config = dict(
    model='audio-text matching model',
    dataset='synthesized solo parts of chorales (CocoChorales)',
    train_examples=39062,
    time_shift_ms=50,
    input='waveform_16khz',
    encoder_arch='conformer',
    encoder_norm='rmsnorm',
    encoder_activation='gelu',
    encoder_mlp_ratio=3,
    encoder_head_dim=16,
    encoder_fused_qkv=True,
    encoder_qk_norm=False,
    encoder_inner_norm=False,
    encoder_moe='top_k',
    encoder_num_experts=8,
    encoder_moe_every=2,
    encoder_expert_mlp_ratio=0.5,
    encoder_experts_per_token=2,
    encoder_shared_expert=False,
    encoder_wave_strides=[5, 2, 2, 2, 2, 2],
    encoder_subsampling=2,
    encoder_layers=16,
    encoder_width=128,
    encoder_positions='sincos',
    encoder_kernel_size=15,
    fusion='cross_attention',
    tokenizer='word',
    vocab_size=56,
    fusion_encoder_width=320,
    fusion_encoder_layers=6,
    fusion_encoder_norm='layernorm',
    fusion_encoder_norm_position='sandwich',
    fusion_encoder_activation='squared_relu',
    fusion_encoder_mlp_ratio=2,
    fusion_encoder_head_dim=64,
    fusion_encoder_fused_qkv=True,
    fusion_encoder_bias='qkv',
    fusion_encoder_qk_norm=True,
    fusion_encoder_parallel_block=False,
    fusion_encoder_dropout=0.1,
    fusion_encoder_inner_norm=False,
    fusion_encoder_moe='top_k',
    fusion_encoder_num_experts=4,
    fusion_encoder_moe_every=2,
    fusion_encoder_expert_mlp_ratio=0.25,
    fusion_encoder_experts_per_token=2,
    fusion_encoder_shared_expert=True,
    fusion_encoder_positions='learned',
    fusion_encoder_cross_attention_every=1,
    residual_init='none',
    optimizer='soap',
    beta2=0.95,
    lr=0.0014,
    beta1=0.95,
    shampoo_beta=0.95,
    eps=1e-08,
    precondition_frequency=10,
    max_precond_dim=1536,
    one_sided=False,
    adamw_lr_other_params=0.0016,
    grad_clip=3.0,
    ema_decay=0.995,
    steps=7300,
    batch_size=64,
    epochs=12.0,
    lr_schedule='cosine',
    final_lr_fraction=0.1,
    warmup_steps=360,
    weight_decay=0.1,
    adamw_weight_decay_other_params=0.01,
)
Rows from block 2 of the audio encoder, named by matrix and row number. Each number is 128 + 24 x the weight over its row's rms, rounded and kept within 0 to 255. All counts start at 0. Numbers have three digits each. After the name is the row's rms in percent of the matrix's.
# fc2: first MLP down (encoder.blocks.2.ff1.fc2.weight, 128x384), inputs 192-383
fc2.2 107:135128157129113140073124130172147139129103173116103154098165127098102097141149143096109109115099111131105109143148162109159081112096102142102106119132136177196092129101135123087106147119129138123119107120143117146086118150109159149097138135164098101130112128096067164170112091113133138128125125150092125140119133133117118117060110130142154126171130136118153148156130126152129128124096118150125125148131117128106122130127128154144147098143104126127150167107085119139130151130108113155133105094130124145164166140124162102116087117191093179142091132121132129148137118133156132108
fc2.3 096:176133106140127125138110164132104149109103125114134132125135124178201119112111143158161126149114115154140109181170139121151129129070166112146112126117106120112125160108104099154109121159110132163134119087149098136096103142150143127132163138105111093127119142115116183095096137134148106114123103113148088090177137167144117130128118125159148093088177150141101119135133120163117122109104177085132169118108128156117137153099115146150127121119151149129103106094098112118091121145137143140100128129126130135103138163143119126151131140184154170112088086118185124137151132156119118129
fc2.4 099:087104132117126154144160095178143139115179140141142186125137097118148139129126113096139160126116145142134136120136195146137146136117105127138123127100154144135109101100105128109089133135123150155158114106145118123111094105099105112151154057128118155122146159147133145132150105131114124134084113115089123135156140098132136127125153120128111136118127160130167113124124110132102110095153092131128124135100150169125113077139138116115151084086096127129063100142125129168105147114158114123107112132128095091130110115132128119145103133124110136156073170099133123108152125130124149087
fc2.5 099:152107130099137094161118152108147113144124107104147119155148106126124098113113087108161131139134134116142102150128146101154106096143152154123108098147117094118155093098157109117144093082144144113157132123137109102117153146131085124168137132174129144125151156118117096138099110133114084079150139132184115101096092108123101161145082090130132147134115102146124138164089089105203118128135158124102154121154126106107101135163128125140136133121119145124109131140117157137123126148092133127150112096113071083099120142094125184107119120143168106131170126120145172101165147073093142128
fc2.6 102:130146061150165170101142121092078152115165112105097117102086105143112142148087112157122144116118131110164171154150159121129141117098127158083117100094146118090168077055125144156125127126124090132188147100081114139122122117130124118148129095129123111108115162107109141136121114119172123144120119144130135173113153156095131125103143129154108155130128104122136170128115107170178116153129128164103132117132159146130132135120110153114144078132135203142131105116102116078131113107119150144161135101121114160154110095118111148092173154126106111116151118148148117115138142113132147162
fc2.7 102:114162120117131112108135109139139147203137125138113089173173050134106128125137157092129089099153115124125157097149115151119148140081142135164111129117138145131133172166154104109123133114117142120111174160162105136125113135136113143082141122086157109143127101118138160091147133150108129127113131097102126124134140133131114097133107180140097087064107116134118123142123123153100100116162142157146119138102171108130108148121086167193133112152119179104143146152123135166124129115137145107159136102126107142117130125118129120137148129098124158131101138119148129165146122169147143150
fc2.8 097:125128112150151107044139142136130140144135152100120135136156115089165125107124129071143159108123115065136092119103128134138135128072129153119119111153168144120105180135101120156082153131138141157119103136139118136151118123089071075111117155127105175104083146136132115125109135143145121124127118141144110125130137103132119141140145133167171171119114137135080141121127115120129137107094142141121111143138149114125107144084123166113135106100143187111136161141101148122126119116099126110114110125153121134118158164131105128145144135164155155114160100145162131111147147135145150137
fc2.9 099:112118120126094120143151115118132140091128143150179147127091136125147120164164150106111125158145130138143186081148112108109124149101124099116122147130137120112130149143156072128111076103124113096111091137117108123121168158126129111161122143113122168124121090116087131123109118135115135166105135148167085103110100116121164144096164100153181170132171066105106135080128143150130114074092146114157148116150121114130129185131099116113152164122102109096129149132057155108130124158140132127084144148126095141132126131134181118115153114116129150148127102105130129134140137136076090154
fc2.10 093:112120130107125106087077110114142118118115096114124115123062132121106131080097113147151113153115092116131138143135215170101131161134129107153128128135107102143083085135124100149136098131168166156130143135150115180115103117136146158122125100147170126142088102164111145094131144109085126113136153120141141142130122153091118112117118107100066094154113082126109128136120143093132126139092099157097151106116094135107173155118085154162139154115156138150110169096113132109145120148133177103141108109115120123157114142114130145124126099142113135170080109107164106130118102150119134105
fc2.11 101:152128115101176128153173116132115124140107120112170112127122142096114087099086138162152105145130115167142161119139114124088148112120114167114153151137125123122144132144164170140164128120098097159132143155163107136141106107092108122122136073134137108129082112109104153149157111111133130166112096145113130091092099137118072141123071095154123089133153149113132153164145112100132129138145105122110129112157155159095100111133126118123178110140137136143188143092118161095132118118156117165124111117121116067156126109115123171092165134120067124111141131159114108152143099131076153134
fc2.12 098:122125143116133107185131114191115138123102132121130079099116175171159079143132140080139117134147127118147133125100089115116109165128151121090143110138133098156137163147104101119154166088174141146121109173108169134138129113132133140063134133122082112104168140156087127066099113161117108131146095125121140110107129119143143096112135106155113109091120163135135140150143104112140098143128176132140092194140139119138125132124125110131142112113146124144154136134137118106126109103166154137176094108153105157154126116126123127109165137140155100140112097099155110127137123133139108144
fc2.13 099:123112146137113095131109113122116122101138150099151128166112108131138114129119169094122121182087123142145116146074156143128157126112148121096126146149116141097165089096124114161147108181195124106138150160108063095140111151155134144153122132123149124147126098161117057116163124120132134143107140122132140178099140127124111114137074128157099171147162110158108173130136098118171142138123111133135146103098115172140122106140136122196110204098142142133155082141118167169125115150111097146160126106136118121127148161096131127135130130120143110103128133145125128150129136119139156114
fc2.14 099:122165154118145128076118134146155135096125124140160140150122103145125085147077118110111166133127138080108155109168120074164157127097157116119109174136156104113135126136119115144092149118120160135130144157123146118113167102122130097091138159117141115134115156124116169121067159155110134160121086123145132098162150167102103136096118127177125165179135129103142068120140171142095111105141090137127134142143112128151191095074124136103140150094104121097153144072123112111111125143117141107125139151160158134143186110151125176095136103098144156146130129110111119127109141106132106130
fc2.15 101:107137090115174117136133146181132107146120136144139090116142132138163134096134151139156118120131110133114154093159123151101152138108132106136116134106139149151097121129188106156096097156128084110099109143128118138090103136145104100119151123117132116130143100135146154079102093117135096192130139127158115135116127122112131138145125144110099072092148160141135143095162083116093131119164146101140104176103132125132126101130110144111139138128181117142078118125108149105131115112154106175102101135117176095096149161168125155117130089144077127175115131116142125123128107138126120129
fc2.16 102:093170070116099118157150150170139178109162077135111108108151139166141103111111115077107123175120179132075128135164125126129150125128135110132119133106101159079204152069144131117139096120091088135143129127132100103129168161140124140155132140103148139128126080139156109121118136129155088128156094159119108150081109121134093088166167125145127096143147159133101124141147127142123120171105121098161127108082164115102113207128103132116132137086147092130139148130108155109113120071107118138147117143182158099141103123158095113078115133131126113106139147135140144116091147134152078099
fc2.17 100:108155110135132131154149132136113130123124089166135095122132133149152083156117138079177157125102111134110117103108118143116102172137124115132184101103143168119132093117151100144154143102133106114152110132159156167131174137169104137109091175124132113124109145138133120158129106119114151118103101179154158135143121137112146124116141153128138136139136151120143126123164101150102099126131146108109189141113072115171127114153158171143151134137136117152120150135121153132138137162125165144107144118168151095138140166149139090152132090124116150119086144092148105124142103142153123172
fc2.18 100:155161115140137135135116050122195109141097156138117104146097101099161127145098139174182117136123111121152121128130116174138145092138151114107118171161155112123109136120111155152130116103129134139090107143153105095148137131136152146083149164155120102109087108114132154112099134094102143119065140175135166171157171158091127143102154141121116153195099183109089151116120129157164108134167132171129101109140171119131109147122100089103160142082097146124100079148118115081111135125141182144116115103119128108150156133109106196134111146161121163149109108121149136096146136137131156151
fc2.19 109:104146179152107119135116148160116129124093107132137134131127149135148147149115135114103075138113079121115072122162118109082128153082113144171143167121139113118106173098114131118116136139137112109109091130134100121135112152155137116142114095139090116138139110098123178191143130194103127170154108128108122142129116120144113117109101139147136077154161153135151131105131114125102109100099121157113111129161140147097176086128126175143143121151119116132146083118136058160119196129154132127127122111131130124135128153136139117123125139132162147105113135115160105162139168136154124058
fc2.20 102:166196153126129125127116134108178111144153145074128144119133095133122140137100117153079198129122148121195120120139140106190103137124119108139136147150107133108114148137118118142127131152145123107135138173111130114131104178118084150163130137165149161133085130133124129163153089140100136107098137151094127150133117107109102108117155172122136134189143125090117147133143084119137148130114114138124170102144116127137135086126110114097141114159128126108145103132110107150117143171101099166134145097087107097136143118137079146190171124097160115169130131103093107133133107166118160146
fc2.21 105:131137092140153157057131151056163126140105136132089129123145123087121132105151145147126106142163107124111136145161143115144119110107081144112118150101115110094133102116140133123103099151150145102121120108121141149087151112107147134168140150083157117142144164162099079134104138122140109154103115109152099145116187117099186143150140150147121124182126103131111111137127130102155155129136139144118131084142103098153154114148094132154114123125128160111090150142125169107146138121091102129152118129105133090125137114110097115110139175126149073170142137109148167130137115099151154165
fc2.22 097:105163121096109154165152090149142158161137111148091096114060111127124121165137133154093115146088156139090130112104124130097149112185140118150093127109103136105116119154145135124109124127162144136127155102122146159124167087162128139175085103125110102148136084110131080125118125127135129116141131113108147115125103123176097146137097132143094101153144118137146124116114134107133113120117142127146154127095108153155107084116149102137160220138152093137106124106125087144091160161090057108098122103112096150096097132141116147102144173127093123087166108143138141109165128128131121125
fc2.23 100:157133079123087127159127148100129091139160112124103136137100115141169117098130133118129125133139109162153104114106121134123121061146104101080124130179115130117150115104136105101137131176124156101117124126116133128124150121133135122126127144147118144128140130165125151121094125147121113164113149170113120119120105155121151120124105107164128108125126135129119152127057113079088158128110176077149121134100130108162125106116121131156162094121066133106101158148104083125121137162143168127118143145061098104132147143115110127114067122120126110101089110147156136123099153123137173113
fc2.24 102:187088133143140132106122094100121124115107170127115170127159136100152127126117117109158159139104169155137149102113100136164167131144113119114103103115088117147162082111088127142122083120132120122170163124142133124107150179101132130179132146140122135143119131121174103143141103131124119140081129148114129104126135146126060150111208153164142132115119083121132133112168133102114196202148114152122148151160152120143091144125128154134101121136111125152118142154079161143182145119128151145132129100150106118143075110102094141115126114162117130119160148136093145114096158096159151119
fc2.25 100:139140133143132102137158120101103159121090105104102151153128164165117094073104136096137159151130124111107111138124103144137127158124142156102135141140099105148156053144137109136069139115158139129078107136095110122080120131135149154106148179146135092151137098151117134124157153105105113095130142124117132112094091090119144131111129132132113137131121095131122179129102109104135123143121085120103159114159085083152096136162143085140106138166091108127126131126066114153104140200106126170124178137083112079098117144128137087152101127151101109090100108112130121099144147144153126109
fc2.26 095:116100159126125137117143104096151118109121143174137130137140119068123117126126117120149086129125141126113115107081152111121119128148141117103133128129102149104113130138141104123114148102110113118136133084120126143153112115139138154118147135114068117117137184129124189138120130104142139101151116136118165154145125132158120127147102151093123134180149121153085165164102121150116152101126126096145186148089106126113088130170078094144123115156111114138124109150123163134117136148143102136122135132135160088126145119104112153122106164113171151163085158147117077153148135112117189114
fc2.27 095:100144140109137116140111080126098126134105100121126163114132134157146137184130140141142121151141110127093129085098078143144132129100161130130085127146101108090128112134087122103139165154102152163151197150100103142107144112135128127123152132107143128082106141118170113095100102148171125118161127135128097158149116169100109080143135124139187109150109099129140161168123118156124133089151102114099121138078156127120113081083153138142133132169178145152123127125131093128122121127099134089114096147124155107161162119119117109114123085138142118081139120134118138136119135154104143140
fc2.28 103:093119107076109104120120117148098148133126125122127127128142169115119112140116097127163122152122101097077120124118101089141175113107074126166131145159117117148099123112111101120159089114105135119133145078120122100138164169146096132107149124142133128122194199116121135174162111138174165097129112110117114115168114115136134113145154122108119135154113108127120132129106158135107125139103114077137116147140163188162122116123134128183089166068129126141148169123156147127131108152140129159165124093149112136155120131105119091116111132131148080143145171110112134130129129126165161127
fc2.29 110:140133124119127101107094151114151123107182119101082155119161107171095124114110126114126124175121149152132118104147140102125160173125109084156127132106153114119123116128138151130106120101154095127134164120132134110134127169177153135140129179120150117146118119111110134127119135160167134180213108169150094128143167138166154104098115098133157104106162107098107142143152130115134141097114133105140118153118112128126136143146067100097132153140159146146158144101085140158131091141145111081121110107119120137109161116155127105109095131103117156130141121107124160146122165187114150134
fc2.30 091:080129156129123112101115121107150102107127146106089151118115141114116092137137078119115140079125131092147126157098134130150138147086099100104170129109106090118123127147132126105110115090112117123090135153088111155108103152074105135127167109123133107120149109109150085136180101113147138128113109115111187064128082140158119124116140093144120111131123139136128139113108120107152144111113072102106126129122153170119113089078118107123157113093141133132110121122095151126138134151162140080104129098105174100101174108120142106169128139132193119146098125125130135119146121132077162136
fc2.31 099:089087103153141131038162142120139124149159117116142182138119094150133126150133141080102128149149137142114108124126095103112120102126120124109128099115144121127176067122163116152137117107093098140163141136141100087097100149103146123137112169161152109086069131111157118139127127082136112163140108152089102144094143150086124135117105136161105101174149090181122104138152092098140128134142166129135078127094198119146117130119096146118106122108155137135132168133137137120119085109122154123150120146106149127126142111152179155112147151139111144142096150109158137112144141145186100114
fc2.32 097:136114134155131130138132134117162105134116128106106135156092129161134112142131160118142151140185161127132143165154149114122097156150077132109126135108144106121149106133173121146094114173125156191122122103115118091099153116111120177140150132142117136140140156165161148106150140113115131126125164147151117122110123174077099151130171149104150122098138144079167174136151133164144157120125116132157141113141143128127131118141124106134162121182136135103089154117113127090097132165115168119150139183114124091096097103173165118139112103158158103184087105140096116115156139117088172138
fc2.33 108:141181128102133140154143113165120181128135089094094133131093113149103084125072131120125143136136189167149103140159135135095112154134135123082182097086134115099131135173120113123140130174121128153142133108139125119142113113134128140077125112104116138156168142140119120144139129157062127139124152143182146125138063161111160146102127168136064170121103128110116100194122119125169158137173140145128163152111105151123122108104122119146176107144116129123171151131084146078148097131121162154105157141115147090155127127132125178123112161147125162104125106136123124111130143115133154148
fc2.34 094:092144142141129101121129108179129105123149093111159127150158128121132132126151116113073139123101100138127156138158134145145061124138104128077108146149081081154137172129132146154090135163127143107123096155108116141129095113133147157148109162099131131056114152098165093169161096157130112133129124113132158133162120151115175137140177118123140106149130132133186133134119100139088132149155127115116116151157149147113132162129139138175154120153100131105124118120148106130103145112113109159149118081163144153157157103123156131150154115103160057107173177150145120192122148096125139095
fc2.35 094:107128112141167137118134187119145130125124103094123078111124108127116144162136153144142139120143149165145145156099123132126147128105084136140118131153126071130114165128116111113098111137152120101156161165178140121131151119121164097126108128165135163094142145109124109082136145109109124137152142110163136101140116121126147089105110123150138134121109127184147125125124126163155173129127109155107155132167180127172112120100122102133089144133129164130131123140134164137134165099129126134111119154111137140144159141179129121181140116091131113124122112133170126119078169116164098082
fc2.36 100:150086100104115116113096155090122067140139141117127135166155130100105112110103097140103113120112123072154126110127127095131127111092157160115132110105143125111097128134129126155117106116134133122204161088118137090113106123144154116121139100125106145111064126079097146152154122115087158145164158136125109073110118110109098180115103110137095060119126161063145151150139080105074146129123136142112141156148129159095162128163120194110142124103160153144144123148152131117113134151100078159098133097140096126137122114123141155059149102125127103143114157110125144124124129145091159127
fc2.37 095:126112144110122126143189130124154125125088124155132124136100134119109104113129146148110089153071106154109136088128123121126177140154109128096147159106107187139123113145165113148146147128165140145113151142117095097159144108145104154131098093129154130142156132124149143152102168156112137135164132115124151110102124118159129126112136123149150103141133123098160110145176144105087170154139135139147091124154118133162138148106146154115111157145137121134109118118109114090165103127133153124134128115103113092167134104165146167134077161183143114149136157112139099183141194143104103106
fc2.38 102:143145152107161108150104095133128157120076140103130148103127142157156128120133158141155097089116116095161151136122116102145108095114140112108101131130122148133146161148137119148123109173131116103138115172145092139165143148085146117106109129142164154160097146111164139142136118109125116094121129128190110151078185118081088144109129156129096128148146109110059139168126130127147138146133088102147120087153151149121154135125135104161106106176111125115144100127089123180128134107111151138137147106134170091137128114121106166153153132159077154109102117170124134092099126101131153133
fc2.39 102:107116098183108146085133135166122153092154105111189114169133136099098140177096147144159169135111102134187148116146153145127113117091145167102123173108143135100110180139116170171083132118068107112177102165136136141146064144114120074132084142131126158122153152163125142129120136108104118120117121148155131134130130133170113118139126148127114143172120102124099123127123139097129132131124160121137088115125152162127141095102111155109159151146128116143134097073119123095122136121197129073117134110132127127128137134144156132129147104164123120172128115117104119111173120119110154081
fc2.40 105:119109115105138099150126121145105140096173152147125055100075114130118122137113084155137128154130162125102158114138150125082114105124149114150158136115151135160154111114129137143135125130141089110128139123118117126108111107091162167140133136119077122117111147136159100145125075143133108123146129118116106185103079138165142053138149147107129096124177117124107125129123126104095142103151170162165116139124176140154120067114130175137106138131098129114117130132122150120118118146120109137149078133127084138152140169152120112102091136165104121129139128154137140155149116141131120098
fc2.41 098:119165136114122135157169109167090096121116092134154139107096181094129103115110108100128135159098148150137165143136114167138117130085105154153162105149118131125108104104162174174129172117140135128099124161124152151127120092136151103136171141118140148160101117103128093099133107133111146142125104140126117103110120149123147127092094107113074147108112137114152114150145103163087137126119123135148140080131085128111122121157102111081160172141107106138118134123171121127161158084126118132157124150085143174122110136136133141134115149123169152107158146110128105118099116138170132095
fc2.42 091:132162103112107141161115123091103129146102132104107151128141155152157135093110102152139131119125155096133147139168144087125149074109115127120110120126146108128147110094086156150146126129121122110126125120143110111122170148091135098133155116133064153118146137147129087143133142148145118141164091115101159137126139140142122128122157123134086095075113122150127166138090116129137152118075149142118086114114147144173102143087101101118093094109131167107127189160084154149164100115098103152123148155118088183087113101152116162120093129150083139155182126122140180112120153130118124150
fc2.43 099:151123114133127137099101097106146123158110167158202106123122150156134108155117122118102172129097142146126133096139113111151147127127123133106127086179101138100169093139135117087127162150184126110137137113129136107159131134137117135145132098128088115120151113161140140162124132118117126126117164099114132124149096123107103131138106101179139113165143137122147129158150098136151143160131102088110110110113122142142115141150139176138092105108145155121122126127114131123140126104148116116146085102100096084146129114127183153129122159111121112187123157155159138146085129096110186131
fc2.44 103:096117125085135088064120140127164141154112169079120170123130136082145177103130127126127139157134145105132150117146156149164108147117095160099095139138163102156161114178095107115117090123151110145116143134146105128131092141146138113127146147114145150143120164147076157125188136107143056133113137140099126107123146111129120165081127134158124140152124073148104129117132166150175136149120120131125161140110119089142126113134074134151112132099102145156116154148124110135177129161143151186120133127118108173161179122120152114142135100130163159163124128160156108105165161119163114135
fc2.45 095:098137104092108121136137136103124133081171128130114096120151149137128185117136128148097150172105138147144120131100158128146126118136134116188138157128124136179122118178103109107121126126161115133109128117140185088141105097145126103125092096144127119093127139126120172155145122090130151166129126184153136154157160099111109140143140150118116078117122108127141126117116127157164125185104129129144139112120161111098133093144150132157136157119132143148095116129111105120094120115133115121160122104123101149135141115119126105090172102094090107096107148133159109145101103114130125119
fc2.46 093:117132106139142132094082139083099146137146135151141117132107157135135131099151136131161114101145161153126176098177114139165122144108062108084116104115139118140093147101121103115140126115165108114115140133136148144145200149120117123109126095109109121103085178150089107113134122146151113114130128128116109143138075124085082108141120125139139092075135115160107148134137165129082148132159114099125120110117139107167110172145164088128117101143090097084143076148100148123122133113131150118151140130143167088128129123127109137115137109162132145136118117111138138127134116124151126133
fc2.47 105:130103137080126143096113090161148147137166143152158158108160109130114135109120108150093156078123124128131168147140155122130096104187144084129133166109124126147099135083149126154146136112126128122174114130160143116137153181175164129094149143128122112118161136116119107109147118172159116114151154115165086129111141182093117103133112159107110134122105137128087098098133143136131144117115089110159153175156156133139138151156129100171113066106127130117114126096121127078122102127162118143095122128116159115168112115096078153104141119104132175107111101122140077123117106139126144120
fc2.48 098:118160095130127175175142187144130144166135140141116092143127109122144131119093104137089137168142121174116110114104127163132133110142148077131137103117106147139174125096101076127119134162141192142129110147109116125126111161068118140132111174140104138116116098114128149127127122141144161172165142163123092129132139162091095136181086129089131096135147160069169105121136114134072125114171183127152096137155111155098122138159118128132124137121158135131144142118119125094120134125139126152150164154183137160119108134162117107088115117147133142109163149131117131150076124132125136136
fc2.49 096:105120160142136108125129139119132153136150169100124160153116127129110189137152121152167127124122104117154135093144121168135125198143097121105135106137139128121132133160108095158108095126087148105176142118160121113115204144150155134156102118080138128126137133138103161150108142124124116128112137112120135138149101110086157153119126152127141097124095130108099137127132137116113138116149134166108131094130091087102139156086129151103167114178169136120107133163135103141178129155119160163145110152118131207141103130144125127160116139135142149134158110140111136186132133114153163101
fc2.50 106:138113079134126143122117097085144164148149098118142083122071111114092119127095119144147107134103081140099135092128124163128115137100137103120126139171190105116097141179157113130138136092106126127152110152071104109066107087086156144151181146112139094172162148137100136080130103136158126148132098100127125130106124121158173143117101090139132152127147120111171127156087132144160142076136131102142122138117107114113106123137132110122097114124150118103150153129162170149157070147109150128094154106138101139098157077125112138176125144103161119121157143091115161113177114103137126115
fc2.51 098:135106168141114124178075115164107155127119090141138119128109164094111112132135184121138126131118131127139113147162145156142113145120152111151132171135123122094147108130126101125130144162117144156131133108079114125120083118124134092133120099111111197135084121139099118118120149124155167118115160109137125125149123100127150130131107110168152137122117147109150104099106118077140144088113098111094140133105133120136150080113126111179151122141119126139142149151127156130121165179167156149102152129105096083144166145129107159085099158141140078107133124151122147143106111093125173115
fc2.52 098:156109117113120142123111109155163122142157074126139130168164087160165150147183142167108138084175077140120155156163137109106133102129118093118168101142122143121118127169157111152115134116127122130140118127114099134095133144172106127071117119134108145174077118162105132112122140176149122164134122120149152119140151106100099141162107134120108149089096112120121114161142141112102090087133134096171092149101133165125162130148124101130099158134151131100153126099114178099126127127117162151133128174137139155129148171145119134166122090139117111092095106130107145110103096126120119145
fc2.53 097:092167127130120096135129098116100128195101196137124092126126134146147143138109100113143184161106111111123127103154159109154151089126135128153138112121128130080123142159113131138123105132130095128130106082142162112126157156090120110158116136103136107194128106134159141130127130171112129089109112148083110145144098113155130136128176121129195177128113174119119129112122167105117158080156174151137088136103160134141150124123136149110133105121136128103139161138124164094154135153161128143139111117125121144163130134122123163134108106101157123135146094107091125139111124142125142096
fc2.54 093:131141148126102150126102080127120098143127112118153118106111155135167154121178127122137117095133108133148116127108115111120095116163152120124183156143134167108144182113137133127162105107101165140130121091124119154208114098149128122109165169131163176170134114132149102157116121118116143151119134084129119116137096092155168108171125098096134114148144108100124144159129114196113108186105132124129118076159071193106152110115131156165093122153126097102120157127159100079097178147117083092140148167150098162120147129122124141082132136103092131091170177128132143113125129103125120106
fc2.55 104:078146122119135150116140162115142140126115162083099087119122141096130181120111121110098125120122179114113120152117153185157106101112132139116105100099160116106158159164118111146120135121115146156087137136094137123081098123117137135094099149148114129098098139109067119137112116114111116138132131115179099140156134087157125118120149123186121122136102130146111152134108118138129137107154142178070127084159155089125099097108143126130105105143149162105176130131112157171138134140122161162136114124155137150133153123129124090114141160136144130181133111089137109141100104139118130111
fc2.56 102:130192099112089132128095109102086107130109117171133167149121096146157155094116108150128055128121133095110133144116091162110114106143168115129120159156124103093132089149148095138180119128088140150096116103148131087113147149140172108115172113121135124133103109138107115100129127147174141159109131094149146155117099106117114122108120137173128132107164140122089158092135170092100155177150180132086124104076123106090098167165099138138120126138119154100130100107109111121158114173139150124132158144064143149145144134106096104092154149111131123102147091110118131140147084111156083132
fc2.57 105:112147175121101193114093134147083083112127132087170128152135091122135171161130135122124101135138145156107109102148146077128130141150122116146147145137105095125095149087089110111114124149146139107084121147123167169106123135106152135111121124119121110135085115115102110154086126126129113108161121141165124160136155129130148111121128159143095151099154132151135173143102124111169074099154095095139178128154104153129148108126120120131137120150101130121123143078108075102137176146127121097149120101083113125117117172113144094129093150113155129108120107105083091124122100138135131160
fc2.58 097:124126134147119104108136129114123152123175128101137110132127125141152164141132077126129163129123110134114112125113159130128121115167125146083134171130150123123091100088084096088155122149110114130050125104106130111132160076152136106150112133127123100127149113149159167172123165166150138107101103096114133147091115144127091117140140119153163115119125159165144124116158151183166168169128117145112101122135115106147127103153134193138142167130163130109111094117094110145105146181124108112100094147074151149096189151148152119114113131137121072113120136095182144091134136109113072094
fc2.59 101:118149155106109113140145149150164112105116165082126141145137124127146115107156111149125087107100101137097115102124127122129145168151142083177121095126164134141138158115110105106121165092158129092088126140150125150107148144113118103114129119133074151120111159159090108137164169131141112140121113126113110155175099098150111145117169139135152100129160125144136095119160100117128123133104112092096125144162161088129179136144146123152122131127111103102144097131147119145125127123152095126135144163185116091102099137172098100124125132111121171161112103093150089161100102100106138147
fc2.60 108:119163149158092161095108133102145142144132112074185143090199147086130146111134103140144124117161131153125135115149094177118163127111122142157105118125145151144102181096130137148130100106151109157151121138152134163110125155124134122100141127145135087123119123122148092091149102151101146106125110142126133148157135098162133128123105150131116123073136109175126148134125157089067104122140120138109103107148121074147178112111149171122127134120130124137146116084151146116164122114154108100093100125150098099132144150127129130138124116137122157111116125126113110146142089129135168098
fc2.61 095:156144111113105129141125079158153120145136142174133101117079136134090143142137121130137096120098112148113128170124129137146113136131127156137119136084123128157118155149158117083163122049101093116144121135117078096140133144112134113141118129137169119131122128171087131095111105161073077149129104066099125109110130146170151090096154162166091102164152110148111089134179152139139141158142127146149146141117119095125111186120143132116142123104158128159156156171187125108135098126169138103111135108134107132172116150128125141155177129166140109155141106130150106160147149163106151106
fc2.62 091:139100150153136102079127115129102163147115128079142131142131112178125101114141153094134183113129125099153093138155116149185104102147136148120101138111117154135099138133175129131114126090098104108140144120118125158123141138129129096091156076113140124116101101144083111114100095119155118113125122137144105146114138091106152099125157146120102103112084104116118119105140149118117140172127147065100155152122150157079104114113118177086139160137127115119139154129111143135162166141109127172159124152037111180132169134113126129138117157101130114119120128109152140116132164116126129094
fc2.63 097:144120117149114170117136130128131123133119169140139159180124116130139164128105090126113127115083106130133168127113129105139123180153108127142075174175108109140119086087109114136149177145124102134132129135158124142154123112146122158123138114085117136143098128080154125098095133147152170130132136123121125102104145132145131178106132152097178116117097178137164070141127134150109121111152140129171147189137065145162104145120089147128171145143126107091124133083128142137082103119164127086083112121132121110149097117131110099140110137119127125082123115120102131127128108118094111144
fc2.64 097:138183115114123139101131157126135116098110132088179165151133164118146138144122101089115125133079129130154155120124155135163128124111143139124150121109162125139130123137093131110127086116124102103135118079174151148152161149140146095142131102125134126111109109113156137130160113129152113131140141145074114109121113114110126103099122122125103172155097109112112133168172124141114122162108134114086151156110125136136123111090099162083118110145125179129121152126092097125158080095123139124140091115130124150084185165120159115091134137097143141149107125118108155154130127100142124146
fc2.65 105:091123122115100101153140139092141169137112096101095132092126129123124149114144111134079168124090181107102127140147119098131119119097158130131124124121127159118141133155113103129155101128108150119107105119109146133090127128180130063133130101135121153121154093178156150106101130139131123129152102155120115126085050115092124106145117147146129125146105164116099119116125116090143088128131148096158158138074161151121092106134125073106187140111126119075109166128118119144121103084122152154115128198116123202106116096129162144103117145097138127117106139095136114095103127120122107131
fc2.66 107:183107139105149120143143119114135080135101126124138165150079110124148156120133073129079147177164133145126154139150143113170134091154150162092131125147110103103163131132113123130119117139132142100106098134130151165122127101110112074074130110119153151141053141122105122126107178115104140093141121115155147139088161146093181112152132128137148099189130085090126175132137133108133123114109132189125142129082039142140130114098114099172137129157132142107088116132098115109123137117124118155090109162113174127153139127127144086095111134160095108154150160124100156085145119100141152114
fc2.67 101:075093182132139114098086159130139106129134153161095147123147126108133133136120110144166117114123057092093113114121137127120125121091117118106148170158091162159162124091143132118116134038154093132129162117139107101130124128164110144160133132171078142101150150165107125117149127091162136138152133057082145073110142147111155114099116125126127138091130146139132122060136112136108156169165090130110147124119153132119078092112115132096074161167142150142070090125149127105122136101117134107095093142132109131113135153162144100133104145120098136154107140144113107148135127126125114105
fc2.68 099:113117131130109110100118148144128150127149124102127116123127151129104134155116183153145127104117083139138124098106109143145132185153158051139114146136150113120135135127172125132124167125126116125118148115101146124126117093169147109101129140168110123087145106178142129100136127115162133112144145132111139152127112126121120144053100084156115123159125078131181116135144101119084166127115122135104135123134089111137123136166130132090109121129186131092125140133142139089144156149118136157119118111140124139119127135066156109170100138107144103127171120166096088165144125129124107084